Weights of a small encoder-decoder audio transcriber: encoder arch ecapa_tdnn, adamw at rate 0.00073.
Rows from block 8 of the audio encoder of a small encoder-decoder audio transcriber, named by matrix and row number. Each number is 50 + 10 x the weight over its row's rms, rounded and kept within 0 to 99. All counts start at 0. After the name is the row's rms in percent of the matrix's.
After each channel's rows are labels from the 100 clips, of 14976, where the channel reaches its highest value: "strongest on" is what is common among them. Only what is clearly more common there than usual is listed. The data: read English sentences (LibriTTS-R). In brackets: how many of the 100.
# c30: last pointwise conv (encoder.blocks.8.c3.0.weight, 320x320x1), inputs 0-79

c30.229 103:41 54 44 67 49 35 41 43 44 59 62 61 66 55 50 44 44 51 63 64 32 58 49 48 50 44 61 47 57 61 59 33 39 49 53 50 33 50 47 39 44 48 46 42 46 57 36 69 32 55 66 56 27 57 69 44 45 51 34 52 46 38 59 68 55 56 41 48 59 49 61 43 46 51 64 54 50 36 51 60
strongest on: the word "was" (50)

c30.181 100:36 53 47 54 40 48 36 47 51 40 36 47 48 63 52 40 49 51 41 54 34 47 52 27 33 43 59 41 29 79 60 39 50 49 52 47 40 56 21 42 44 61 49 66 53 66 53 42 52 58 41 56 57 60 52 48 42 63 43 41 28 37 54 46 65 59 48 40 43 33 35 46 40 55 69 44 35 40 57 60
strongest on: the word "his" (25)

c30.65 103:55 46 59 71 58 67 52 45 22 45 57 54 44 34 51 46 47 53 42 37 51 49 58 52 45 61 54 41 46 41 49 55 58 52 58 48 48 54 38 27 59 16 40 55 48 54 49 36 55 71 46 40 58 54 30 50 62 40 62 67 58 57 40 50 68 69 58 49 41 55 45 45 55 43 40 62 58 60 56 34
strongest on: the word "in" (37)

c30.313 105:61 50 50 64 51 65 59 65 40 41 37 42 48 47 45 43 41 52 57 40 45 59 51 33 46 60 65 57 45 59 24 32 51 36 62 58 64 45 55 50 63 39 49 59 62 61 54 60 47 57 49 68 50 46 45 43 43 53 43 57 47 47 46 49 52 52 31 45 66 35 56 60 61 47 55 64 70 47 51 17
strongest on: the word "his" (29)

c30.247 094:70 49 65 36 55 55 38 36 57 44 57 72 70 52 47 69 50 41 53 64 51 38 49 44 35 38 54 51 54 52 42 46 72 48 50 48 74 44 32 57 52 51 68 60 37 63 57 49 48 46 67 65 48 46 62 46 36 50 48 41 36 45 68 48 61 62 61 37 50 33 26 50 52 32 46 34 66 34 49 66
strongest on: the word "and" (61)

c30.23 100:72 49 49 53 58 49 48 54 44 45 43 45 55 57 72 48 52 58 50 46 47 52 48 47 49 61 46 52 44 25 58 44 27 57 39 51 61 60 46 51 47 50 73 63 54 54 52 57 52 55 63 36 42 52 44 56 61 54 58 61 53 13 49 50 29 48 44 30 55 54 55 52 47 52 55 40 30 62 57 41
strongest on: the word "was" (34)

c30.13 089:42 66 65 35 54 37 55 77 46 41 57 42 58 77 50 60 45 48 33 46 62 48 56 59 61 45 46 51 68 62 38 53 54 26 60 58 70 57 46 52 53 46 48 56 59 45 41 57 34 49 48 50 54 75 64 52 63 49 61 50 62 66 46 53 66 64 58 71 60 63 47 58 67 76 48 47 43 53 54 51
strongest on: the word "she" (35)

c30.199 107:56 53 43 56 50 52 59 49 31 58 46 67 35 55 39 60 30 51 56 54 46 52 50 52 49 46 53 44 46 61 39 38 35 41 74 36 51 54 49 56 52 61 21 45 39 57 57 57 40 49 53 45 65 50 56 45 49 55 42 38 44 57 55 52 64 48 58 44 62 51 52 54 49 48 48 31 50 39 50 28
strongest on: the word "said" (26)

c30.265 107:59 57 49 68 41 48 62 59 60 53 61 41 53 50 85 55 42 55 62 54 54 68 32 51 55 53 54 48 55 58 54 59 64 40 53 70 55 57 47 41 42 57 35 51 33 49 46 66 58 43 59 51 54 49 44 69 72 57 47 35 54 38 48 51 67 58 52 62 44 39 45 64 56 42 45 41 57 54 22 46
strongest on: the word "one" (48)

c30.77 098:63 38 42 29 54 50 45 50 35 72 44 48 38 49 44 64 22 49 46 53 58 57 46 39 34 50 34 50 44 49 50 41 42 46 55 33 43 31 46 56 48 55 36 45 40 45 35 55 33 41 64 59 47 36 42 51 48 40 41 59 48 51 46 60 60 44 41 37 55 53 45 32 56 50 48 38 49 54 48 38
strongest on: the word "and" (70)

c30.8 109:46 51 44 74 49 57 48 42 41 45 50 45 57 51 68 48 53 60 52 58 59 43 26 46 62 53 52 59 61 48 52 42 51 62 45 44 32 56 52 56 47 66 51 53 35 28 35 51 59 35 51 61 41 55 54 37 52 57 50 61 56 49 50 58 44 56 44 48 33 54 63 43 50 46 49 47 27 47 47 50
strongest on: the word "was" (36)

c30.67 097:49 46 45 61 52 55 50 51 60 51 43 66 62 54 47 61 58 52 34 37 44 66 47 62 55 64 51 27 55 56 63 57 73 48 54 57 49 48 71 65 44 57 57 52 59 48 39 69 32 46 59 30 51 46 42 55 62 47 50 67 40 48 71 58 41 63 49 53 60 43 61 66 60 44 40 40 39 54 43 69
strongest on: the word "was" (47); the word "it" (43); the word "well" (33)

c30.143 103:26 59 49 63 35 51 25 44 42 81 25 57 40 62 58 44 62 48 49 49 35 69 39 47 57 25 49 50 51 66 38 45 61 60 52 46 51 50 51 64 53 39 50 55 53 50 46 57 50 59 38 35 54 43 54 51 64 35 59 39 62 54 44 56 53 36 46 36 55 57 63 46 44 62 55 43 50 43 56 53
strongest on: the word "in" (37)

c30.71 103:38 48 43 42 49 59 58 51 33 54 45 42 53 32 49 58 44 71 50 58 44 47 44 48 48 50 46 57 92 37 76 49 45 47 53 45 52 41 52 51 67 53 50 62 47 24 59 29 52 57 45 33 70 64 54 60 68 53 73 62 61 41 54 48 31 32 60 48 48 29 41 56 67 63 62 64 43 57 41 50
strongest on: the word "he" (46); the word "said" (27)

c30.149 094:49 47 41 47 52 48 57 62 27 60 37 47 55 53 56 57 40 51 52 55 52 64 48 55 62 23 27 64 79 39 74 36 63 47 57 42 54 67 53 52 38 71 44 69 53 46 51 70 56 57 41 44 37 57 47 53 67 56 37 61 42 63 50 67 46 37 51 39 41 63 28 56 52 52 71 69 60 48 45 35
strongest on: the word "the" (75)

c30.230 114:33 57 59 47 50 75 49 27 69 34 60 50 55 61 35 53 69 39 35 43 69 52 56 62 68 46 41 45 37 24 61 40 53 65 59 52 30 58 47 53 54 38 43 44 46 73 42 53 30 58 56 58 43 62 45 53 25 51 66 41 31 59 41 52 25 51 66 72 40 31 31 53 64 43 35 54 53 40 47 60
strongest on: the word "i" (91); the word "have" (26)

c30.37 099:27 42 52 52 39 43 44 34 54 49 46 43 47 51 45 45 42 44 50 56 62 56 42 53 50 32 44 38 53 64 68 57 43 45 35 63 42 51 48 54 47 66 56 49 60 59 64 32 58 61 34 34 66 58 58 38 52 45 46 24 45 55 59 41 44 37 41 47 41 46 46 48 49 65 60 55 48 50 54 40
strongest on: the word "is" (26)

c30.315 098:48 60 43 44 50 41 47 42 49 43 60 50 35 53 54 51 53 43 40 44 45 46 50 52 45 44 49 53 30 44 63 56 50 52 43 44 78 45 69 22 42 49 46 52 37 53 56 37 44 38 61 56 42 37 63 42 37 54 63 51 58 46 57 60 62 50 47 67 49 53 35 52 47 40 77 58 46 57 49 40
strongest on: the word "and" (63)

c30.145 107:41 50 63 68 58 44 60 29 59 65 38 59 53 45 76 62 48 47 34 60 58 38 49 33 43 47 53 38 73 37 34 35 77 37 69 19 50 54 54 73 41 47 56 57 57 39 47 52 46 29 52 56 75 45 52 48 58 57 66 55 48 43 52 51 34 49 51 61 42 36 53 37 47 51 31 38 55 54 44 41
strongest on: the word "no" (25)

c30.7 097:42 58 29 47 54 53 35 46 41 56 40 44 47 37 46 58 36 45 49 47 40 50 41 40 50 60 64 43 40 58 60 46 43 39 42 53 57 58 66 60 51 50 53 55 56 43 55 60 41 52 64 46 46 50 53 45 46 45 56 57 76 41 49 40 51 65 38 48 44 61 69 57 39 48 39 45 45 42 46 33
strongest on: the word "not" (25)

c30.142 103:46 38 37 72 51 69 58 32 47 64 55 66 53 59 51 61 52 37 53 50 51 47 49 45 66 47 40 49 28 51 47 47 42 60 46 60 17 47 61 61 33 68 43 52 40 48 32 49 50 46 78 54 51 42 62 59 34 52 49 60 43 56 47 53 41 43 42 52 60 51 67 53 57 63 71 59 41 71 49 44
strongest on: the word "was" (42)

c30.59 103:62 57 36 53 53 57 53 57 47 51 48 49 54 36 49 45 46 55 60 57 49 63 40 45 50 50 37 60 54 66 50 51 63 45 44 51 57 40 51 69 50 41 49 56 51 47 57 56 57 37 42 52 53 77 42 51 62 49 39 49 44 61 59 48 43 49 34 57 58 33 47 46 63 35 63 38 53 48 56 60
strongest on: the word "of" (51)

c30.64 098:54 54 36 47 41 51 61 58 51 34 43 57 58 41 55 42 45 47 73 29 51 44 56 56 40 55 52 55 77 60 43 49 47 41 56 58 65 58 48 43 59 47 58 56 45 43 51 58 25 40 65 62 42 41 55 52 56 64 48 68 49 47 33 50 80 49 57 40 51 42 60 57 55 48 50 42 70 57 47 45
strongest on: the word "of" (50)

c30.220 094:65 61 46 39 49 58 60 50 50 54 34 71 54 42 47 64 39 45 54 60 54 54 48 66 52 55 59 58 50 54 38 66 65 50 50 36 47 44 80 53 29 45 54 59 42 51 53 68 49 44 69 40 56 69 66 53 27 58 58 44 57 35 65 52 57 40 52 51 55 61 33 53 49 58 59 57 52 60 62 56
strongest on: the word "was" (63); the word "he" (54); the word "she" (26)

c30.94 095:51 57 48 58 54 41 44 44 58 61 42 70 48 48 49 39 57 56 41 49 50 41 65 62 26 55 54 37 43 23 57 45 32 54 52 52 56 38 47 37 69 52 34 34 63 58 46 46 48 62 35 63 52 67 59 51 51 42 68 46 57 30 44 40 42 57 59 51 58 50 50 33 54 34 51 46 50 32 48 33
strongest on: the word "not" (25)

c30.251 107:48 64 43 51 61 68 75 55 58 43 59 69 57 45 62 56 46 66 34 45 54 47 46 44 65 62 46 58 71 55 29 54 66 61 69 44 71 38 53 57 51 60 57 55 51 49 56 71 44 71 74 49 58 60 60 56 55 55 60 81 58 48 54 55 55 54 47 33 44 72 51 52 56 67 64 61 52 52 54 56
strongest on: the word "was" (35)

c30.224 094:52 57 47 33 33 36 61 51 50 49 49 53 34 43 33 73 40 47 72 57 24 51 64 63 37 48 36 46 53 55 37 58 62 59 69 52 58 46 37 52 62 57 63 37 56 47 53 54 65 44 46 38 45 43 69 54 60 32 49 53 45 54 61 52 51 44 50 23 55 43 65 54 28 42 43 34 49 81 38 46
strongest on: the word "she" (33)

c30.148 107:43 44 58 56 29 52 34 45 73 64 36 51 44 38 62 48 40 38 50 48 63 54 33 50 45 25 47 68 73 36 53 50 41 47 42 41 45 47 53 51 66 52 65 43 44 34 40 60 44 50 42 64 44 71 73 48 48 58 58 45 57 50 45 45 42 38 42 56 40 33 40 66 43 50 46 55 42 41 32 57
strongest on: the word "he" (67); the word "said" (28)

c30.317 098:52 42 47 67 47 34 55 61 46 45 52 57 63 43 52 66 46 38 55 37 30 42 40 60 51 54 47 39 53 55 56 55 51 40 43 43 40 53 63 48 64 51 32 60 42 82 51 72 54 37 53 52 36 53 38 51 44 50 30 53 48 61 43 52 47 45 67 63 44 45 54 46 39 76 49 36 45 82 44 37
strongest on: the word "was" (49)