config.toml
n_mels = 64
win_length = 400
vocab_size = 32
encoder_arch = "ecapa_tdnn"
encoder_weight_standardization = false
encoder_kernel_size = 5
decoder_width = 256
decoder_bias = "all"
decoder_inner_norm = false
decoder_cross_attention_every = 1
warmup_steps = 510
Rows from block 2 of the audio encoder of a small encoder-decoder audio transcriber, named by matrix and row number. Each number is 128 + 24 x the weight over its row's rms, rounded and kept within 0 to 255. All counts start at 0. After the name is the row's rms in percent of the matrix's.
After each channel's rows are labels from the 100 clips, of 14976, where the channel reaches its highest value: "loudest band" is the band of the loudest frequency at the time of the peak. Only what is clearly more common there than usual is listed. The data: read English sentences (LibriTTS-R).
# c30: last pointwise conv (encoder.blocks.2.c3.0.weight, 320x320x1), inputs 0-159

c30.3 111 [127 154 144 135 149  57 155 132 110 165 136 155 144 133 113 169 160  90 155 173 109 114 137 145 118 129 116 155  99 157 130 138 168 140 115 147 143 125 136 161 131 142 150 137 124 101 127 148 127 160 129 154 123 136 133 133 162 127 130 112 122 104  93 101 158  97 134 129 127 132 134 167 161 160  95 137 156 103 128 116 190 114 165 143 161 103 126 136 139 154 151 147 111 104 163 119 150 121 110 158 118 157 155 129 158 140 151 120 161 150 122 155 116 140 114 124 153 134 123 154 142 119  98 163 131 145 128 145 201 134 135 144 108 125 140 136 119 145 120 137 127 156 114 162 141 122 165 143 138  96 144 106 130 160 148 129  85 133 117 165]
loudest band: 500 to 1000 Hz

c30.33 098 [ 93 151 113 123 137 170 129 156 162 160 112 115 173 100 103 124 121 163 158 105 154 147 130 128 131  99 141 135 157 134 157 110 122 153 105 132  88 194 104 129 114 115 138 133 116 113 137 181 114 129 173 127 101 142 162 131 138  94 138 161 157 123 106 172 141 157 155 124 146 117 167 178 135 145 127 133 136 114 137 139 115 136 109 113 113 129 117 137  93 107 135  90 146 157 119 108  94 135 121 199 165 119  95 116 120 146 161 146 114 105 131 139 136 141 113 126 104 168  88  99  85 137 128 174 117 107 167 123  90 125 135 123 133 125 165  80 131 134  83 115 133 131 114 138 111 159 115 159 159 113  48 136  81 105 105 138 164 133  83 138]
loudest band: 4000 to 8000 Hz

c30.253 109 [122 138 113 162 173 104 106 105 152 121 121 167 149 122 151 158 151 109 125 126 157  91 162 121 133  93 112 108 125 137 126 179 120 155 137 166 123  96 151 127 140 157 153 118 102 118  94  75 148 121 143 169 132 136 141 155 141 110 147 120 136  75 134 124 116 137 159 103 140 150  80 164 128 132 196 121 175 102 128 145 146 165 120 145 153 139 153 150 122 159 143 127 141 137 136 167 103 103 146 119 159 157 127 114 129  81 139 159 136 111 117 165 142 171 110 117 143 135 146 129 136 117 152  94 114 151 147 129 150 150 136 160 138 182 122 113  88 189 184 116 134 150 149  95 150 136 122 156 115 152 114 167 123 148 154 116 140 152 114 149]
loudest band: 500 to 1000 Hz

c30.249 098 [128 152 141 150 139 129 128 112 156 133 122 174 115 151 143 174 137 122 173 132 125 123 109 141 131 109 132 136 180 124 141 214 100 123 127 152 129 100 174 130 119 173 118 166 151  91 105 183 142 121 145 127 151 122 120 147 153 121 175 164 100 116 132 154 106 104 156  94 167 163 142 127 133 108 143 175 110 172  92 119 154 140 179 168 161 118 119 109 121 122 168 109 158 159 145 138 120 125 148 151 152 133 122 102 161 152 141 151 100 144 131 141 128 139 113 134 121 152 133 173 162  96 159 122 130 178 136 117 119 157 133 163 112 140 185 127 104 133 162 174 138 136 131 115 127 105 107 154 153 151 111 116 146 154 151 144 158 137 106 165]
loudest band: 4000 to 8000 Hz

c30.111 094 [155 119 109 158  91 186 121 100 135 129 154 109 128 127  63  98 128 138 164 124 126 133 136 114 111 141 119 115  91 120 138 119 131 114 140 106 139 162 155 148 102 118 166 100 136 132 176 133 134 112  95 135 119 108 147 110 109 100 128 114 126  82 109  93 109 136 162 131 142 126 143  96 138 136 131 108 113 135  88 143 134 171 128 120 146 110 117 165 169 103 138 113  83  95 141 140 119  97 103 139  85 124  95 120 101 114 143 136 108 117  99  92 116 125 141 129 141 126 124 149 140 111 191 110  97 129 147 112 146 104 104 164  90 156 178 116 114 154 145 115 122 177 140 140 144 134 114 103 157 144 116 162 135 139 157 155 145 127  98  59]
loudest band: 2000 to 4000 Hz; 4000 to 8000 Hz

c30.31 103 [117 136 121 117 146 123 130 140 143 129  89 162 134 131 127 154 154 137 199 149 116 183 136 130 133 130 124 164 163 129 137 213 126 132 145 133 101 119 151 167 132 108 171 128 110 104 137 113 148 137 160 158 167 135 136 136 145 139 142 147 123 147 107 128 121  95 135 118 115 136 137 121 114 153 135 144 157 139 128 116 125 141 144 146 126 136 187 142 164 130 164 171 179 172 137 139 131 124 145 179 164 160 142 185 142 104 130 157 145 117 102 139 134 129 117 145 141  55 143 127 139  88 144 122 134 144 169 161 118 177 138 184 146 188 137 182 123 153 157 166 119 159 176 149 112 168 160 139 115  99 123 127 138 162 140 158 155 167 150 133]
loudest band: 4000 to 8000 Hz

c30.200 090 [142  80 126 143 133 147  76 137 174 147 148 131 164  83 118 123 134 135 147 127 136 116 135 147 112 127 162 181 140 141 111 142  90 151 117 107 140 159 110 172 125 146  88 144 137 119  82 136 161 163 145 127 146 143 125 137 102 108 123 112 138 135 117 129 105 134 113 112 148 111 147 153 132 125 157 131 141 141 143 130 102 115 110 147 123 132 166 162 112 107 101 115 130 126 120 115  99 108 107 109 167 128 116 161 103  84 148 103 138 203 164 132 116 125 133 101 152 152 132 115 137 150 157 102 121 123 174 112 117 139 104 125 116 143 168 146 105 117 143  97 121  97 153 152 112 119 113 107  95 133 123 123 158 134 112 109 120 102 117 144]
loudest band: 4000 to 8000 Hz

c30.183 100 [189 156 135 133 120 146 130 128 134 109 100 171 141 127 130  97  93 132 103 121 135 110 111 131  91 147 129 104 116 122  90 112 121 101 151 157 144 123 169  94 152 138 124 129 135 122 170  84 123 126 135 100  86  91 153 109 132 140 153 129 123 135 151 163 104 136 133  91 139  61  86 145 111 119 155 102 145  81 119 106 144 105  92 125 146 174  91 165 138  79 123 137 107 108 138 153 142 130  74 114 108 133 130 132 111 128  91 131 138 119 145 168 166  88 142 124 137 105 145 131 117 115 152 132 118 127 134 129 122  98 157 149 109 186 112  90 114 128 131 130 139 113 132 151 113 113 101 181 160 172 119 131 168 152 105 116 124 142 127 121]
loudest band: 500 to 1000 Hz

c30.87 101 [132 109 134 104 142  58 135 163 147 124 136 138 142 102 149 119 125  98 121 113 148 139 189 136 157 119 140 122 111  89 142 170 143 158 173 155 142 118 168 144 160 145 126 110 172 126 117 154 139 165 121 154 101 172 121 105 148 119 107 126 151 131 138 125 137  86 154 116  83 122 134 130 150 122 152 145 155 103 169 141 156 153 145 165  98 154 126 115 108 174 128 152 117 176 121 139 121 133 116 127 126 134  92 138 158 149 122  83 123 136 112 104 143 143  89 148 145 149 121 133 127 123 111 136 127 158 129 161 125 135 123 128 108 143 144 113 124 152 141 144 162 127  90 158 115 113 123 137 118 128 160 141 118 137 106 136 152 125 165 135]
loudest band: 500 to 1000 Hz

c30.85 102 [127  94 150  62  64 105 134 133 112 179 176 104 147  82 123 159 170 122 117 164 134 127 111 141 166 126 160 108 131 119 130 141 122 146 131 109 133  76  91 133  98  74 130 132  80 164 162 115 173 124 128  92 149 141 100 127 143 143  93 117 153 113 134 132 125 170 105 139 110 133 105  63 117 128 121 141 139 117 137 163 138 107 126 133 134 136 123 103  98 118 112 168 150 173 123 106 146 136 138 155 156 111 123 133 109 153 164 143 153 135  94 127 133 129 163 125 180 105 150 113 100 129 105 119  89 137 137 129  89 134 168 132 130 161 122  73 126 151 114 138 161 129 114 122 115 144 125 111 148 128  91 143 118  77 147  99 128 125 120 157]
loudest band: 1000 to 2000 Hz

c30.266 088 [135  78 106 127 116 135  64 129 164  98 126 161  83  93  90 138 130  95 150 105 147 141 124 159  77 146 157 155 102 112 100 128 157 131 159 146  90 108 147 167 170 146 109 153 131  95 124 116 114 163  68 153 124 142 118 129 142 135 155  94 125 130 113 108 115 144 136 115 143 164 111 142 130 185 113  82 145 114  90 117 137 106 115 122  95 155  98 100 100 128 150 143 168 139 116 126  96 105 102 141 104 149 135 105 129 146 128 129  87 120  73 132 169 114  86 163 121 148 131 128 119 123 127 155 140 122 122 196 117 145 155 162 128 149  74 134  67 156  96  82 125 119 150 132 136 153 166 170 146 102 141 132 118 143 137 141  90 106 105 127]
loudest band: 4000 to 8000 Hz

c30.122 102 [103  76 113 136  80 157 149 142 127 105 115 119 118 122 102 173 128 134 143 102 100 102 144  93 138 156 149 161 119  44 145  88  97 116 135 138 152  76 130  77 129 142 106 142 101 171 114 122 106 132 111 129  94 164 132  74 104 111  92 110 169 113 140  84 110  88 123 138 119 128  98 150 111 155 139 129 133 157 133 140  59 151 151 129 139  89  88 147 110 110 131 126 128 117  98 125 140 136 168 154 138 148 158 124 145 164 107 105 135 142  81 156 129 119 116 102 123  77 119 144 113 128 149 130 120 115 121 170 130 122 122  93  99 103  97 131 143 134 153 126 133 136 107 179 120 141 129 152 140  89 131 125  99  88 124 104 150  89 109 103]
loudest band: 4000 to 8000 Hz

c30.117 102 [121  88  78  33 128  13 120 122  95 145 124  85 143 118 111  88 115  87 100 132 105  96  84 174  77  66 145 116  94 178 141 173 134 120 143 153 106 116  83 132 143 159 116 142  85 162 140 117 106 120 142 147 146 138 124 104 113 129 136 109 105 127 134 122 137  36  14  96 165 170 147 137 147 109 159  90 105 108 131 103 152 106 130 137 153 100 145 147 168 123 154 127 111 130 130 136 110 145 117 138  95 119 125 135 123 104 163  97 125 126 134 114 134 141 106 128 132 129 133 130 143 122 144 147 137  94 140  83  68 140 160 120 159 120 126 134 102 154 143 155 109 112 105 125 132 131 106 136 110 120 103 134 123 161 126 106 124 146 122 122]
loudest band: 4000 to 8000 Hz

c30.158 098 [187 136  94 141  74 112 120 113 148 163 187 123 112 116 127  95 118  99 121  78 154 123 132 187 153 150 137 169 100 116 144 130  70 134 145 119  68 118  83 161 119  66 102 148 145 108 155 138  86 139  94  66 133 100  90 119 115 101  91 138 143 121 146  94 109 173 174 115 140 173 141 159 176 128 109 127 124 208 150 115 105 114 103 139 135 138 118 134 133 107 134  95 138  95 120 120 146 104 102 141 129 120  93 143 118 141 133 108 159 105 101 106 119 113 156 136 158 127  95 138 132 128 144  93 125 148 117 118 120 113 161 134 104 138 106 103 120  81 105 130  93 140 115 130 108 122 107 148 119 141 136 135 108 145 128 107  88 110 125 138]
loudest band: 4000 to 8000 Hz

c30.46 103 [116 105 111 135 121  95  67 168 107 149  73  93 157  77 187 130 124 111 133 147 139 146 148 130 113 140 174 161 165 161 109 154 125 148 144 113 122  92 105 152 108 146 127  94 111 158  61 106 131 160 142 101 140 171  81 145 149 129 107 114  86 119 127 118 188 142 167 160 131 111 102 117 125 172  81 130 102  89 125  74 124 125  96  93 147 175 126 133  96 122 135 108 110 137 106 147  67 144  85 163 123 125 136 122 175 144 130 160 143 101 124 140 139 101 119 119 132  75 122 123 136 110 151 169 140 112 168 133 131 136  98 128 101  94 110 124 147  89 123 101 125 109 106  77 118 155 127 156 153 120 141 155 144 126 117 134 160 148 198 129]
loudest band: 250 to 500 Hz

c30.17 092 [ 97 140 138 132 124 118 100  81 157 126 175 158  85  96 147  88 129 126 135  69 141  92 112 135 142 176 108 135 102 130 161  87 138 133 153 143 129 134 130 189 136 140 152 110 174 136 134 135 110 160 127 157 108 163  89 134 106 156 108 119 133 156 122 110 120  85 120 124 112  82 125  85  79 123 121  93 137  76 122 104 172 124 141 141 106 165  90 104 119 166 157 136 133 133  94 143  96 184 130 149 136 148 157 115 150 160 137 112 143 119 129 133 106 108  93 109 101 150 103 142  89 153 128 144 103 147 137  95 161 135 123  94 123 135 152 147 115 176 136 159 133 108 151  96 138 148 134 122  57 140 139 124 142 132 140 101 117 130 146 151]
loudest band: 4000 to 8000 Hz

c30.230 103 [ 83 223  81 159 102 140 106 114 155 173 117 117 113 122 124 120 145 127 185  60 162 113  80 138 158 140 139 152 133 134 150  96 139 129 135  92 125  96  95  87  89 129 123 127 124  92 155 125 120 141 133 145 157 134 150 142 114  99 128 133 143 170 176 121 108 115 116 146 134 146 121 134 109 177 110 157 132 100 117 119 147 149 139 121 125 150 105 119 136 102 120 100 114  94 134 107 135 131  95  96 164 107 138 135 117 130 139 115  84 151 142 103 136  94 107  98 126 165 105  90 176 179 141 108 134 115 126 101  94 148 100 105  72 148 112 118  96 155 130 155 140 117 131 153 158 178  93 139 103  95 137 103  89 142 120 121 104 104 140 160]
loudest band: 4000 to 8000 Hz

c30.65 099 [135 163  89 124 109 161 113 131 149 131 143 121 160 108  96 135 131 152 150 112 131 130 135 169 115 143 136 151 174 155 145  81 146 144 136  98 127 120 152 135 129  99  80 122 138 160 158  75 139 142 129 106  60 156  95 146 148 165 124  74 113 124 133 128 140 130 129 121 171  77 143 122 125  93 118 124 123 128 117 104 150 126 146 104 143 101 132 112 104  65  93 100 120 106 145 142 113 150 117 158 141 142 121 122 147 130 160 163 122 105  94 109 130 150 105 136 117  75 126  94 139 193 159 131  79 121 115 107 104 147 103 130  98  98 169 105 118 134 159  93 112 165 118 157  88 113  98 115 169 182 110 148  63 145 141 131 138  99 119 147]
loudest band: 4000 to 8000 Hz

c30.282 103 [154 140 161 160 115 127 129 108 135 131 104 109 179 115 134 113 144 143 146 140 140 142 111 133  83 105 103 132 135 158 123 136 144 122 143 141 128 134 131 136 146 149 152 153 134 129 148  43 192 153  94 129 150  67 142 114 160 153 107 145 128 129 128 115 141 141  99  99 156 141 168 164 147 123 145 127 154 124 135 161 168 164 143 116 159 105  97 123 134 144 147 129  77 147 142 170 106 135  81  78 161 123 128 154 117 132 150 106 166 115 108 137 130 143 103 135 140 136 137  98 133  90 146 135 135 162 146 112 162 122 125 179  96  99 108 147 129 174 143 146 169 119 125 154 138 162 125 121 152 164 181 168 177 140 165 139 114 173 110 123]
loudest band: 500 to 1000 Hz

c30.99 098 [147 158 138 154 134  85 161 127 132 105 170 145 131 149 111 124 155  96 125 128 139 123 158 126 140 156 111 101  93 142 134 138 172 143 140 134 111 114 143 184 122 120 148 119 127 110 123 144 158 172 197 143  99 125 113  96 119 137 146 124 160 132 138 137 154 132 149 105 130 174 117 142 130 162 121 142 139 138 119 116 149 153 147 163 131  72 121 133 121 103 111 114  77 109 116 109 105 129 131 115 161 176 141  70 125 137 157  98 152 160 101 174  87 157  51 163 189  89  97 168 131 120 150 153 118 150 149 129 161 133 125 139  87 131 165 148 110 133 103 140  99 161 144 117 125 138 142 102 131 132  74 110 147 142 152 111 133 139 126 134]
loudest band: 500 to 1000 Hz

c30.174 104 [122 149 134 102 120 133 127 165 132 152 104 129 161  80 137 133 157 169 127 146  90 163 146  97 108 125 113 134 110 161 117 131 124 159 108  79 121 143 146 117 141 157 100 160 146  97 120 108 136 144 148 131 157 142 145 147 162 143 114 115 177 115 152 149 130 132  88 105 142  82 151 124 155 149 156 136 133  94 117 136 134 127 170 103 169 176 109 122 125 152 107 145 155 144  81 150 175 113 122 114 115 120 159  93 118  84 116 133 111 148 167  96  79 117 131 102 117 162 107 138 148 120 131 159 108 120 149 182 125 162 132 123 133 165 126 153 140 142 126 175 121 136 121  96 125 115 125 132 109 112 146 149 146 118 171 116 176 120 163 157]
loudest band: 1000 to 2000 Hz

c30.114 095 [121 143 117 112 132 151 154 139  91 129 124 131 108 125 103 159 156  88 108 141 130 107 112 135 111 134 117 103 108 170 150 122 129 132 110 135 135 117 112 106 123 191 128 169 142 152 160  91 145 117 107 162 125 137  98 125 144 151 153 173 139 101 132 107 133 129 106 162 121 148 141 127 108 122 149 151 107 137 135 110 120 173 153 113 182 120 124 101 137 138 130 138 137 147 112 123 113 112 154 129 100 142 142 126 115 156 186 139 105 149 150 126 138  88 117 105 130  87 128 110 134 176 122 137 116 136  87 125  86 152 113 122 139 151 138 101  98 114 137 143  93 120 137  50  91 157 133 101 141 136 135 138 115 123  95 151 150 102  93  91]
loudest band: 2000 to 4000 Hz; 4000 to 8000 Hz

c30.84 094 [ 88 118 130 114 165 166 148 135 176 138 146 150 102  98 140 138 104 166 130 130 153 145  90 154 109 138 151 126 178 128 187 119 110 116 150 102 154 177 139 149 118 150  95 123 147 130  96  97 142 169 128 117 130 111 129 144 113 135 115 103  82 158  90 128 145 118 138 169 126 147  99 164 140 108  99  93 120  98 142 142 126 162 135 133 132 117 134 135 151 126 111 134 129 149 138 145 164 110 137  86 117 133 153 116 135 194  66 151 108 129  93 126 135 119 146 133 117 120 124 155 129 143 153 171 129  99 118  98  97 156 118 152 156 135  95 152  78 122 138 146 101 129 104 165 128 129 134 134 125 151 129 126 134 133 120 143 112 138 108 137]
loudest band: 4000 to 8000 Hz

c30.60 093 [134 130 136 126 105 140  89  57 106 123  97 105 140 119 136 152 138 120 124  60 125  94 135 162 109 160 122 130 126 105 106 111 108 129 160 129 120 103 152  72 139 113 153 144  60 116 119  99 176 178 145 148 119 123 136 160 128 136 140 107 133  57 151 150 107 152 117  78  90 123 108 147  90 152 103 156 134 121 112 122 166 166 129 104  83 124  87 114 124  72 128 104  94  85 117 120 147 105 124 144 124 106  74 134 108 102  98 153 138 148 122 126 144 145 138 127 168 147 109  96  73 134 158 128 121 127 157  88 155 109 151 157  89  94 109 174 106 137 125 127  82  99 131 144 107 139 122 134 156 104 160 163 146 119 131 144 137 159 127 137]
loudest band: 2000 to 4000 Hz

c30.36 096 [ 96 136 149 151  91 106  95 138 117 101 130 134 147 115 157 107 110 124  88 153 129  35 138 118 116 102 116 102 105 156 128  95  73 183 138 119  95 163 139  99 150 143 123 135 104 130  84 120 153 129 162 149 153 111 132 135 174 125 126 152 164 124  71 141 156 121 106 124 149 118 120 103 121 109 116 130 165  71 115 143 120 137 137 114 192 145  79 120  87 153 138 122 130 116 112  96  83 131 110 121 121 119 171  95 145 144 163 102 121 130 137  92 135 139 121  98 130 130 163 123 126 148 123 182  98 163 115 158 105 107 142 108 133 120 154 115 121 155 143 129 136 148 184 128 119 143 105 115 114 129 130 125 126 132 105 124  91  84 137  97]
loudest band: 250 to 500 Hz

c30.10 102 [101 109 106 145  80  91 108 123 128 123 160 121 125 110 123  84 126 146 161  69 123  95  98 165 136 117 119  97  82 141 132 162 128  77 142 150 112 123 112 111 168 118 133 147  89  91  98 114 113 135 146 135  72 118 113 168 145 138 114 132  81 156 148 141 111 130 110 131 128 115  64 127 137 135 134  87 163 101 132 119 154 131 151 155 169 110 143 125 156 112 135 127 157 164  86 113 103 156 104 166 126 127 132 116 163 131 163 175  91 158 138 105 159 106 121 123  99 129 124  85  72 143 160 153 125 150 115 158 151 134 144 122 148 141 129 115 137 176 142 104 131  94 154 164 113 112 126  67 141 113  94 111 147 110 128 127 140 120 101 106]
loudest band: 4000 to 8000 Hz